config = dict(
    dataset='microscope photos of single blood and bone marrow cells',
    image_size=32,
    horizontal_flip=True,
    cond_dim=128,
    hidden_act='leaky_relu',
    widths=[64, 128, 192],
    blocks_per_level=2,
    optimizer='adamw',
    beta2=0.99,
    eps=1e-10,
    epochs=3.1,
    lr_schedule='cosine',
    final_lr_fraction=0.01,
    warmup_steps=180,
)
Rows from block 3 of a small image flow-matching model, named by matrix and row number. Rows with one number belong to one channel. Each number is 128 + 24 x the weight over its row's rms, rounded and kept within 0 to 255. All counts start at 0. Numbers have three digits each. After the name is the row's rms in percent of the matrix's.
After each channel's rows are labels from the 100 images, of 14976 (inputs lightly noised), where the channel reaches its highest value: "responds to" is what is common among them. Only what is clearly more common there than usual is listed. The data: microscope photos of single blood and bone marrow cells. In brackets: how many of the 100, against the usual share in percent.
# convs0: first 3x3 conv (model.enc.1.1.convs.0.weight, 128x128x3x3, each kernel summed), inputs 0-63
# convs1: second 3x3 conv (model.enc.1.1.convs.1.weight, 128x128x3x3, transposed, each kernel summed), outputs 0-63

convs0.28 090:091125127109086116084128116126109076124091119153120138128109128127075142122164134131106118126154145109129140122125097130117099124194141095128127112118138118095175107171116116123130161130134096
convs1.28 073:118091134139093145180091151157176149122133128160148132157146134141099136140070144121116129124136141135136117115154138165128147095091160131144113179124175120128149115145090126149132115165168152
responds to: cell type: lymphocyte (46 vs 15.3)

convs0.13 084:099134131093090092138100119116110083118088127109116107098162108167116113117074149114125158144116112160149122123132155147135090139123127181120138140129098122137126148111152172103137162152162124
convs1.13 092:143082104137179172114165104126125084164147087136111147127145087115124123116132092110107112149119132147150139141135140088135131151139122107140139113095141137109129118142103088128183109123128151
responds to: cell type: erythroblast (34 vs 14.3)

convs0.55 089:129140129147163135100127146138103107130180111089148130126141121151163158153145175151171140148166200135140155132127117143142135105101101143110117108132191155143129118085118150159102136114123158
convs1.55 091:160148144148141144142158103140135108152088184151092149164167133148161124122146075124118100133143101136153119116110134092144129179135118119124141163113076134149137087136115099137169139072130087
responds to: cell type: erythroblast (83 vs 14.3)

convs0.30 087:163152121153116133118130130133124078170136154166149110157114099133148137119145125160130137131144093089127150111120109143103103136162128108168089145140126139142091102133146138130123150104112067
convs1.30 083:102093138141144141153117134155171182127129104125151100109169116114145122116097115076123148173108151073107073112129121109129142064110136124111083148140135102113135122112083103141161108127091137
responds to: smear: peripheral blood (74 vs 16.2)

convs0.80 084:139135129126136154110116114121103111150077129109110114163115098128101136188150086103111113143123109142096132121120105099169125152149101076140100143147121153119166137132101121154147143122114124
convs1.80 076:129130088159099103119141122153106081130184136116140111111139153137121144134140124156152108107123145066101112087145085141108106123158121132123174107122142154171126149129152092124134120117152130
responds to: smear: peripheral blood (73 vs 16.2)

convs0.64 076:111108143105136127148129129124111078143115122151140165104141157130119154128146152156110161146147114105111132129152142107148138125131136131146118148099154146133158148139146128111175111174149161
convs1.64 141:150133107108097139131108143141113133116118141163102112142158159139173124166070082119087117116098099134191149099153126123151108137133103085118119130132108133110132136119121156125096143125170075
responds to: smear: peripheral blood (100 vs 16.2); cell type: segmented neutrophil (49 vs 20)

convs0.25 074:139119118160118144074121096110130101129086143179122124155120150118094119137133130169123146153153085124128136111140107132135150124079124094127095101111114131118126087119119113129120145132133094
convs1.25 087:124120135152130173125107096172141168123133152130128112111128102174156105136107124134146101127109162128208196165122128126084152110200124134142134111123136124162151098121166125124124101154123127
responds to: cell type: erythroblast (42 vs 14.3)

convs0.19 076:133148084117072084118104144120131099154112132167159135128111091120144157134146113165148104118140134131099109157115106146092100100142147130153106143096097128145107098152110177104150125082166089
convs1.19 076:098063120137136156119082111117146130129130111142131100119141122118131118145077153123134139170093168121140108104167130138145140118112118097115115115153187090129173091114120104159130133173122173
responds to: smear: peripheral blood (54 vs 16.2)

convs0.18 079:120137096115076139122123131148132064143149147168137139128121132080117136109111135165062151125155106125093182149124118160106086111134145124127118135108124113135113109135099143093139154094154099
convs1.18 076:102071135116158155150091130119164148127145089126122111107155093094137115139091132096119141155087162123154107112156132104124170109109119108119123100181168108118154123122103115139138137156122176
responds to: smear: peripheral blood (39 vs 16.2)

convs0.39 074:111099092098146107142100118140154129149145107153115137133101115141143106157165104129165110143122130125117151158160119107093076109173122055141153145141122125129128148186121107137152164129136143
convs1.39 075:132118118136082124095088105129104128154165139077150102110150122105126123099094192135113133079152181105110102100144102151151106100087106123129086104127151112135146118102103121146103120080137124
responds to: cell type: erythroblast (62 vs 14.3)

convs0.1 091:110137121112157155129139144060128122114102066098092123110123129176111127164119117116112143099094140100117119113155108117119117112145107126160148144144106123140099152118096119153089073100105119
convs1.1 093:139124124100127085115104076138115220134116136143137117119155100167130112117098113130147141115126148132116135119150129140107121165118111115095172141111099151128125137140160132154146142145131124
responds to: cell type: erythroblast (39 vs 14.3)

convs0.79 058:165128141119145107162116095147092123125094128098140133138133148159136152073137120120077094144138097114101127135137109134140140133113130112128069108146186129136179094139134086119116111166120081
convs1.79 101:085093139093094149123119117153115141069115174148133120126143146145174123199102081134099142101107139168187110107112143087112150135141117120136138109111126143124133136110154143120114110145135106
responds to: smear: peripheral blood (56 vs 16.2)

convs0.84 092:142137152132118126116137160124111124115136106180151156135147153126104151159087135125126146143135096155117122133107141108151105151087182149137108132106119108124114109125142147136157168157146159
convs1.84 106:152102073111142119143119157137117104153173140116099102126129095073152106125076091094152093154097134122168140105126132161112112148154140106184108077134124151104128139112139096165119108124108134
responds to: smear: peripheral blood (87 vs 16.2); cell type: eosinophil (33 vs 4.2)

convs0.122 121:121110103141122139106116159189158150128130123221136122143132145155103131164098144119149123165127154161131132106156144118092146121133178118125121161120184089133206152091143151107183157182127142
convs1.122 151:121125150117168154186138145123116104177096092099147113136113095126082141102115141141107116139142109114075131117150108152114130091091128146133112111189128206154114152176115121142124122088135085
responds to: cell type: artefact (43 vs 9.8)

convs0.74 070:135115141125170124151107122146100116126147123135144154099196145140147155125095167168129142141143133142119157155165157120147159168114109132132107152130170161153157155085161122149145133161126150
convs1.74 124:157140138099095113164152147140130135116095142154079122144147190138174131172100068089083122090116103140165129100138121097147116150130102108123128129138100149127114114125093155124088154103162057
responds to: smear: peripheral blood (96 vs 16.2); cell type: segmented neutrophil (55 vs 20)

convs0.37 069:151093142128129100144088080142132125158133102134145130136104091154142104108164096072112101132130112121076153154116121116136084131140099095156151161149123136061128142167103124142173122117176140
convs1.37 073:115156086107100127077140094129133110109135111099130121122124111144130120124104167060109114133109174107134104062117104125092129164125099063116103114120093105104145114124114077150123143143106149
responds to: smear: peripheral blood (40 vs 16.2)

convs0.89 121:148139151134145153066128179107092141106099120169138120121140147149092126140084111132109168141117079112125120105148107118132125129083180140113118132149118138150108145091157125153126117177109138
convs1.89 125:144127123104130079158149159150132117126141142137132131112120128120141126127128088070117066137105116115133119115116087106118115139135145118182110104119113143100164139121102075157132077157082147
responds to: smear: peripheral blood (97 vs 16.2); cell type: eosinophil (52 vs 4.2)

convs0.75 073:147117133102106100117117144119143163055123140154115160111113147161116128139132138164097130110122128130094154128098106115113125118108109115091108112114131142130141122135159097154105117094119135
convs1.75 120:131140138133139156105148103129115117132110169108147093160145125136186105116098113110136181157139103103157119120121111089157114105119127125136084113114107131105076089129091090120106117119095049
responds to: smear: peripheral blood (100 vs 16.2); cell type: segmented neutrophil (60 vs 20)

convs0.9 090:103128149152125137106129094087117082129069127157114131112153090134103137136111113115111149078103083148170133083131167117152143134097107120133151117152145136126139123123123132127170142135162167
convs1.9 084:150137130115180114119123130092127121134173089129096122137163086101134127112090112072129172134124118123170143181167139132095098172150104099149148153098122129097138130108186114107135114118141164
responds to: smear: peripheral blood (76 vs 16.2)

convs0.6 088:126104140145095108068087102092137143081128130137151136116122098105081130136110126121112134094149122165115145115143102130134122101089130129106169084142115136106126136129127116134107101144124167
convs1.6 105:129156125133140126134135128120106125132125140106114126148143138117156126131098130083153151168112119115169104146147134089112100151126103093152075145106084139092126096113129112131125127138126092
responds to: smear: peripheral blood (63 vs 16.2)

convs0.70 082:117113123119133136150138075094193129127074136152111149129179146159140139114121112100098108089101128163104117160128129144115153135121163151128120138128118145118153115109113095131155118155121150
convs1.70 105:115136108130086111136135138174111154137134161154142110137121172129135123199096125096108130112121120105208129112161134134142116133149109122132164163118116140134144166134161159102123167132173099
responds to: smear: peripheral blood (95 vs 16.2)

convs0.111 090:115111147088104138112150094076132089132104093123113120128107135123145139114119086127089089097092101139081138103073097136106094149106123126160098115119090130117092116107127143122147110140117139
convs1.111 070:106164124138161128131105154169112138146134137148152150118143142155144143137128124121107143137117179149182128126180167111118133124108114091122148160159171131142174165099143130142101126117115135
responds to: cell type: artefact (25 vs 9.8)

convs0.81 092:121112135082136090084110148106134163113090132157153131131101109144075126176108114129115126133127109142108132103094117133132096113111194138111149100138074139117140140089117135149095096130129090
convs1.81 074:128118150150173153161138158129130150130119122106135129125149114140165113098072139122120107136093164104167138132158090118115097147126095089173092150100149120115129101145084092159122084148090152
responds to: cell type: erythroblast (37 vs 14.3)

convs0.66 103:140120118143127130116123176099159135120132111151137153120116130138140163122138156121087105119120162137134138159074104140130117128138203129109155084125128114107125113106111126147120108095135131
convs1.66 146:128117117100128124147122096137116140146081167116101127122136120158154126103174120138143142151133084084135129133114128123116163120109099105153081164131110118154114135176083098117125151108133062
responds to: smear: peripheral blood (100 vs 16.2); cell type: myeloblast (53 vs 1.9); cell type: lymphocyte (36 vs 15.3)

convs0.95 097:112122116098125108098099142118123105133103096134147134122100111134109128127130107121123118120139121094072129117114086110102082100122155118112108118141088145105097095117139137147091073123170113
convs1.95 085:155124112152117134124139133135148153150096077149131151153141100137144113104107157103127131122095169126147117105160134151153126109111106102150112135067157126099168117143072121133131153151070135
responds to: smear: peripheral blood (85 vs 16.2)

convs0.58 110:101148134120074118054131124127120113086141080133146095100111104123108126139115142149096112090164167150134173096148118134104096108132132165107142147081136125109106106122150184132145119137154168
convs1.58 120:173121154144140132147169115167127109129096172126095134143153103123130119112093101115136135143135094098187073135159150094131111163121124094161104120153104131137145099128084104136143152080107104
responds to: smear: peripheral blood (71 vs 16.2)

convs0.5 127:117128083118140125145116103161155119149173095143117102090131128148148120090167117144106109107123145130166153087145132140117136138161124156116189107125151138141122155131144128127138108120120122
convs1.5 143:097104144148148153122128068107108169167128109126107134125129098143117103121122094111107130180113143128116132159115158098150164101128120109129119114134104125102100130161105148132164157086149088
responds to: cell type: erythroblast (62 vs 14.3)

convs0.116 111:084106099142114116131146080163116142137095129092116144168102123100146110116121117123115133161142141139154102111184145132143153123141124132089185106096137139095130144184111113120071129101088090
convs1.116 119:117141124147139133116105123134115167132168123170161129105129104140128132081134139157110158131119149143093156138086167126119151107142123117124117109125162109112137146112174160121189158110183127
responds to: cell type: erythroblast (39 vs 14.3)

convs0.50 094:128125095092144100118127123088082101153096091092107109130157121189129113125130133136097133147108113076113104129151089137088114133135166140119105110132121130126114093184118115138128120089137121
convs1.50 099:149137112125119132140130087137123140113135152145149119125135103133113130141076123135145111108136157107147169167176143133140135122143111089156103162125146120148089142144134097127157103160153141
responds to: smear: peripheral blood (100 vs 16.2)

convs0.102 082:109072130096109089127123113105117077156167110126110117117117123134142107105146091090107074143105100104081113136067078093121093108138125126169118102122107121131123110142114142107147132137145138
convs1.102 069:131145098121179163091106153162119119157143084126138107132129150128126129132147156130115149102128154130078135102144159153115161130103115144127146131186192111130143159123118104135099166128144136
responds to: cell type: artefact (45 vs 9.8)

convs0.73 095:130122129124145115171113103127173127164088115117134129128188132154176124084120142103169098132115138155134151177133132139124150138124142100139124119162104143143126102098134106129139152147122136
convs1.73 093:143102111138110115129112138147111145105140128155086105157098183128148124182081101152091103129089118124154084102121127123117123122097118131144104145100153153146116107138098139108116149097169098
responds to: smear: peripheral blood (80 vs 16.2); cell type: segmented neutrophil (49 vs 20)

convs0.3 096:117103112108149147117111132117153146129144097129161163069109114180148118135139142124133134151179131160126153134132114108124126125141102122103160105121151136106108115154135136132123103123161148
convs1.3 097:145150131139126124109126102133126115129098136116087119172171108142151134067102130118128152128117152097128128116124110108148095134088113122120065129114115159132068074142088123128113187089085103
responds to: smear: peripheral blood (95 vs 16.2)

convs0.47 104:116099116131161145151151127149114170150127122150124132138137135159107106214134128147104120127132138115143166094170157108124153117115077099118164122104156115138139167114133116129160153123147134
convs1.47 095:126105108137113153131136103063131105156118106111151135097157124062144127076101128130117126101122148142129118148151124114121069079149108097117142075107153124105133156116132152149126106111099147
responds to: cell type: erythroblast (63 vs 14.3)

convs0.53 073:130121138135119122130100130114089118142160073139142141102170109143137155098108168145147124096108151138114147133133139153129117126087095123140079126125177123105125095087153124141145123155136183
convs1.53 084:144125106140109122159158140124152146120155115150101111151140156103149099188086081115138107134155064120108122106107147100126128127123129118149094171109095153124126077147105155151130170075166082
responds to: smear: peripheral blood (99 vs 16.2)