A small image flow-matching model, trained from scratch.
Training: adamw at rate 0.003, batches of 96.
Rows from block 5 of a small image flow-matching model, named by matrix and row number. Rows with one number belong to one channel. Each number is 128 + 24 x the weight over its row's rms, rounded and kept within 0 to 255. All counts start at 0.
After each channel's rows are labels from the 100 images, of 14976 (inputs lightly noised), where the channel reaches its highest value: "responds to" is what is common among them; "patch colour" is the nearest of a few named colours to the mean colour under the peak. Only what is clearly more common there than usual is listed. The data: microscope photos of single blood and bone marrow cells.
# convs0: first 3x3 conv (model.mid.0.convs.0.weight, 192x192x3x3, each kernel summed), inputs 0-63
# convs1: second 3x3 conv (model.mid.0.convs.1.weight, 192x192x3x3, transposed, each kernel summed), outputs 0-63

convs0.158 [143 137 132 133 108 111 142 147 111 132 118 142  95 148 159 145 198 149 122 129 125 135  96 129 113 178 113  69 138 149 128 100 158 171  90 153 125 147 164 148 165 130 166 146 135 107 141 131  79 113 135  86 144 129 140 144  80 121 137 115 133 126 106  92]
convs1.158 [107 104 137 146 116 131 127  92 158 109 159 125 138 125 112 130  69 126 119 128 120 118 160 123 135  71 146 154  88 113 136 115 137 101 144  81  91  80 116 124  67 134 113 108 137 139 113 110 154 155 112 147 113  86 129  82 143 130  88 148 106 138 150 163]
responds to: cell type: artefact
patch colour: grey

convs0.23 [138 119 116 156 138 135 156 174 149 135 119 153 159 135 135 126 187 152 141 102 106 143 106 138 124 182 107  96 147 122  93 129 155 142 101 168 137 149 146 115 159 111 175 131 120  98 141 106 127 166 122 140 154 141 147 161  92  93 137 120 126 146 126 144]
convs1.23 [131 107 131 123 119 140 132  79 131 142 134 120 126 113 145 119  50 110 100 140 155 132 178 114 126 109 163 167 111 115 135 143 135 109 182  98 122 113 131 158  99 146 108 102 145 163 110 129 162 156 141 140 142  91 114  79 153 162  79 147 111 137 156 144]
responds to: cell type: blast; cell type: artefact
patch colour: purple

convs0.15 [115 149 120 136 159 111  94 159 138 134 124 164 154 107  99 126 158 102 126 123 133 145 139  98 136 117  98 112 138 128  95 158  96 113 124 153 122 153  99 111 178 129 133 167 122 119 130 144 136 124 145 137 139 169 157 186 127 123 175 112 109 143 157 119]
convs1.15 [112 108 115 128  81 170 128  92 130 112 133 117 130  80 108 123 108 125 124 147 149 141 122 123 116 119 164 176 139 106 144 154 116 112 149 114 178 133 134 115 109 113 124 128 140 166 113 137 161 156 149 133 129 126  97 116 157 144  99 167 145 137 133 149]
responds to: cell type: lymphocyte
patch colour: blue

convs0.99 [127 137  92 135 142 156 144 172 146 121 138 125 148 156 157 102 162 178 153 108 131 144 108 153 175 151 111 112 159 117  99 167 147 146 124 161 135 130 148 154 152 124 158 151 116 116 166 142 129 132 171 140 140 145 140 164 118 151 163 147 123 131 128 128]
convs1.99 [138 127  95 127  88 126  92  86 111 110 104 125 102 107 124 114 103 124 106 140 156 128 111 140 114 115 168 165 107 128 143 161 150 119 183 113 160 141 119 141 105 157 109 116 145 163 105 138 142 119 125 126 111  93  85  69 146 161  86 101 131  99 113 114]
responds to: cell type: lymphocyte; cell type: erythroblast
patch colour: blue; black

convs0.147 [140 142 135 137 114 100 141 144 105 140 114 139  86 132 138 150 198 142 124 125 121 130 108 132 104 176 113  61 129 144 119  75 152 163  80 155 105 134 148 135 171 122 167 145 141 102 146 128  82 107 126  79 140 130 135 142  87 107 130 113 140 123 119  81]
convs1.147 [109  93 146 141 122 133 133  88 157 108 157 125 145 128 118 135  66 126 113 126 111 120 168 118 133  72 139 154  91 105 138 114 133  97 148  80  91  73 131 119  67 129 112 106 141 136 116 107 157 149 113 153 126  88 137  84 144 133  86 148  91 146 153 160]
responds to: cell type: artefact
patch colour: white

convs0.97 [142 142 133 141 161 120 151 184 154 146 124 150 175 147 127 121 174 151 150  99 125 160 129 132 153 162 122 109 168 124 117 169 129 134 127 166 142 153 151 127 155 133 167 149 116 107 150 131 137 167 130 152 150 166 146 183  95 112 159 124 120 159 143 157]
convs1.97 [116 109 121 126  99 148 125  71 126 122 143 124 119 103 138 125  71 108  91 159 160 105 160 127 136 113 163 171 116 110 148 168 133 106 181 107 148 130 117 150 117 146 100 110 154 173 123 139 161 148 149 135 142  84 113  68 156 160  78 140 127 125 141 130]
responds to: smear: peripheral blood; cell type: myeloblast
patch colour: purple

convs0.4 [137 137 121 141 116 134 123 156 145 118 162 168 139 118 138 140 159 149 156 113 129 147 133 136 168 121 102 137 142 151  79 161  97 123 135 176 131 119 107 110 160  73 157 167 119 117 169 140 139 122 148 135 124 148 111 170 152 103 164 142 108 131 142 133]
convs1.4 [113 126  96 119 112 136 105 100  97 124  80  99 133 109 102 103 112 119  63 148 172 120 127 138 123 133 114 160 120  98 172 131 114 128 121 114 166 147 121 150 124 157 117 132 124 151  94 126 144 128 110 123 105 121  92  79 121 130 112 109 127 106 125 112]
responds to: cell type: blast
patch colour: blue

convs0.48 [126 113 145 126 133  81 125 118 124 140 137 117 108 137 148 130 105  75 156 167 163 104 137 102 135  93 137 128 114 139 166 141  87 106 128  96  96 132 138 143 101 146 101  85 194 195 105 109 119 144 142 110 135 112 126 124 141 181 107 142 129 117 135 110]
convs1.48 [114 147 157 123 147 124 138 163 120 112 122 152 143 151 113 147 155 140 170  82 104 147  76 152 151 141 104  57 143 135 103 140 123 154 119 172 154 137 118  97 169 127 138 166  87  48 164 160  76 101  98 131 127 153 130 137  64 107 157  81 103 120  85 113]
responds to: cell type: promyelocyte
patch colour: blue

convs0.177 [139 145 152 104 120  48 143 135  76 170 150 125  81 148 136 141 131 134 161 139 155 127 159 131 107 128 151 103  91 131 146 102 122 123 117 106  79 127 118 144 124 145 121 118 132 128 142 114 113 111 151  86 133 119 130 118 136 156 125 117 162 119 151  71]
convs1.177 [100 103 164 148  67 149 119 127 174 110 168 189 125 123 111 169 121 121 150 137 112 130 121 101 123  83 100 156 131 110 125 173 116 126 175 134 137 130 125  94 144 101  84 130 122 123 140 118 166  75  69 178 134 114 148 122 127  80 104 116 103 166 130 137]
responds to: cell type: segmented neutrophil
patch colour: purple; blue

convs0.78 [139 126  97 119 135 121  69 118 150 121  97 152 144 118 118 119 111 113 167 143 125 117 145 100 146 124 128 158 164 106 155 141  60 114 127 120 166 147 138 154 122 164 116  92 128 155 143  89 160 150 134 152 116 128 124 123 127 108 128 138 102 156 137 162]
convs1.78 [ 78 167 139 116 114 112 155 182 101 111  84 100  99 128 111 124 140 125 130 111 115 122  98 136 143 138 123  94 127 148 135 154 118 130 119 138 157 132 118  94 160 131 156 182 127  87 176 185  78 108 116  98  83 157 108 128  77 141 161  97 108  73 104 118]
responds to: cell type: promyelocyte
patch colour: purple

convs0.2 [154 131 154 126 118  62 144 134  93 150 143 146  91 144 153 140 154 114 147 131 132 131 139 122 128 139 146  78  80 122 143  80 142 138 120 133  91 142 137 138 151 138 130 114 134 137 120 112 100 121 141  89 151 129 138 128 118 118 134 110 144 126 129  77]
convs1.2 [101 103 128 128  67 144 122 124 168 144 136 144 121 125  94 117  89 118 143 136 132 108 145  90  96  96 113 139 108 119 117 108 141 139 131  86  75 117 140 121 102 107 102 122 143 136 133 102 144 103  78 161  97 101 127  96 146  95  94 123 123 148 156 139]
responds to: cell type: segmented neutrophil; smear: peripheral blood
patch colour: purple

convs0.137 [140 136  91 149 148 154 143 148 167 129 144 105 178 166 144  84 127 169 129 121 125 154 132 132 170 138 148 155 152 131 107 184 126 137 150 129 124 133 147 152 144 166 137 131 121 137 159 138 160 165 157 165 141 134 136 133 126 134 138 142 127 147 152 160]
convs1.137 [119 106 114 112  84 155  97 123  83 112 108 122 105  92  96 113 139 130 135 151 133 101 112 109 123 125 156 137 101 113 160 146 127 103 155 105 157 106 124 132 118 135 103  95 172 151 159 103 111  92  95 124 113 121 126 114 135 168 109 112 147  97  98  91]
responds to: smear: peripheral blood; cell type: myeloblast
patch colour: purple

convs0.122 [119 133 130 139 173 151 109 148 161 134 135 118 180 146 170 112 140 113 115  82 122 135 111  96 175 163 113 162 120 140 125 142 128 165 118 131 138 142 173 157 138 149 129 117 116 176 115 157 123 147 146 136 151 128 144 125 141 134 149 126 108 130 141 156]
convs1.122 [115 111 106 116 103 148  94 103 150 106 157 112  97  90 145 109 117 161  60 135 149 116 134 135 125 102 143 129 112 119 125  97 108  81 112 118 124 106 125 160 134 124 150 108 154 110 107  98 150 103  73 122  90 122  94  91 130 125  95 131 120  95 109 126]
responds to: smear: peripheral blood; cell type: monocyte
patch colour: purple

convs0.106 [ 98 115  94 115 120 113 106 119 122  97  74 119 119  92  95 125 123 114 100 107  85 116 104 103  93 111  75 107 106 133  93  82 116 111  81 120  92 101 116  91 113 100 129 122 106 104 111 110 107 111  85 119  70 132 105 128 107  94 123  93  95 109 113 136]
convs1.106 [130 156 138 129 141 153 108  74 118 113 146  93 163 115 141  71 150 108 112 143 125  88 141 107 123  84 112 100 115 128  97  84 102 117 102  89  90  93 122 132 107 100 128 130 145 127 100 147 110 164 138 103 174 142 136 169 101 108 120 147 163 144 141 121]
responds to: cell type: segmented neutrophil
patch colour: white

convs0.105 [138 137 141 137 113 109 132 136 143 137 183 143 124 146 157 131 145 145 141 133 135 124 116 135 166 156 138 113 141 117 129 153 160 135 143 150 139 157 126 158 169 155 136 151 164 147 163 152 126 119 176 109 141 121 120 139 120 147 137 151 159 119 113  99]
convs1.105 [108 101  95 124  68 121 115 130 107 106 112 121  90 121 109 121 112 163 139 155 163 114 101 153 135  92 159 142  91 132 146 184 113 118 184 104 145 131 127 134 106 157 103 131 138 148 150 118 120  69  99 123  78 100  93  85 128 173 104  96 118 101 108 103]
responds to: cell type: lymphocyte; cell type: erythroblast
patch colour: blue; black

convs0.153 [147 153 131 167 147 143 100 126 151 138 107 165 155 110  90 126 139 100 119 116 155 124 146 102 129 143 155 178 135 117 143 164 122 152 184 139 169 174 121 150 169 153 112 151 141 166 140 176 176 120 114 177 149 134 127 143 118 109 123 107 120 156 138 154]
convs1.153 [108 115  86 101  63 131 148  91 129 130 105  96  99  98 126  87 108 118 125 142 155 132 167 132 139 114 130 135 112 111  96 161  84 111 113 109 143 128 126 124 112 103 128 122 137 135 117 129 144 155 132 118 108 137 125 116 156 150 129 128 130 122 148 135]
responds to: smear: peripheral blood; cell type: myeloblast
patch colour: purple

convs0.0 [119 121 138 137 115 107 141 142 133 113 175 135 116 170 174 128 146 121 109 148 132 128 124 145 176 135 123 109 102 111 110 107 140 123 101 138  84 135 145 139 162 104 127 146 123 128 131 130 112 148 189  91 151 130 132 158 138 143 154 162 116 103 130  82]
convs1.0 [124 112 115 111  72 127  88 138 111 131 107 165 103 106 101 137 107 148 183 126 149 125 126 120 129 100 151 155 127 127 130 140 105 129 153 121 140 126 110  88 125 140 117 127 141 148 128 121 144  77  69 132  95 116 112  95 149 135 107  73 158 159 106 108]
responds to: cell type: lymphocyte
patch colour: purple; blue

convs0.26 [137 138 149 111 163 137 168 133 139 123 149 158 142 150 130 156 126 171 135 134 129 163 129 141 137 121 151 140 194 119 152 147 147 103 150 141 162 117 138 155 108 146 161 122 102 140 137 115 146 149 139 141 143 149 128 147 141 139 129 168 120 129 142 148]
convs1.26 [ 88 122 108 112 101 128 109 112 107 143 124  85  96  95  73  67 130 100 108 149 173  94 111 151 119 128 116 122  97 132 140 163 151 133 143 115 134 129 116 103 131 149 133 131 132 143 125 130  93  92 106  82 104 107 118 105 110 127 121  85 164  95  86  81]
responds to: cell type: segmented neutrophil
patch colour: purple; blue

convs0.17 [152 159  87 128 112 152 141 157 154 128 103 184 165 130 109  99 153 170 138 116 123 141 132 152 181 121 119 130 158 133 119 180 105 124 125 182 170 131 112 113 165  85 143 180 115 125 148 161 157 116 155 148 135 153 159 162 127 134 163 126 146 151 119 135]
convs1.17 [133 126  78 105  96 101 100 103 123 131 147 120 120  92 115 114  95 140 133 128 150 113 114 119 128 141 145 179 112 109 146 140 130 139 144 101 141 137 105 117  87 139 111 121 166 178 115 130 174 141 104 125 115 136 103  93 157 144 108 136 166 103 128 119]
responds to: cell type: lymphocyte
patch colour: blue; black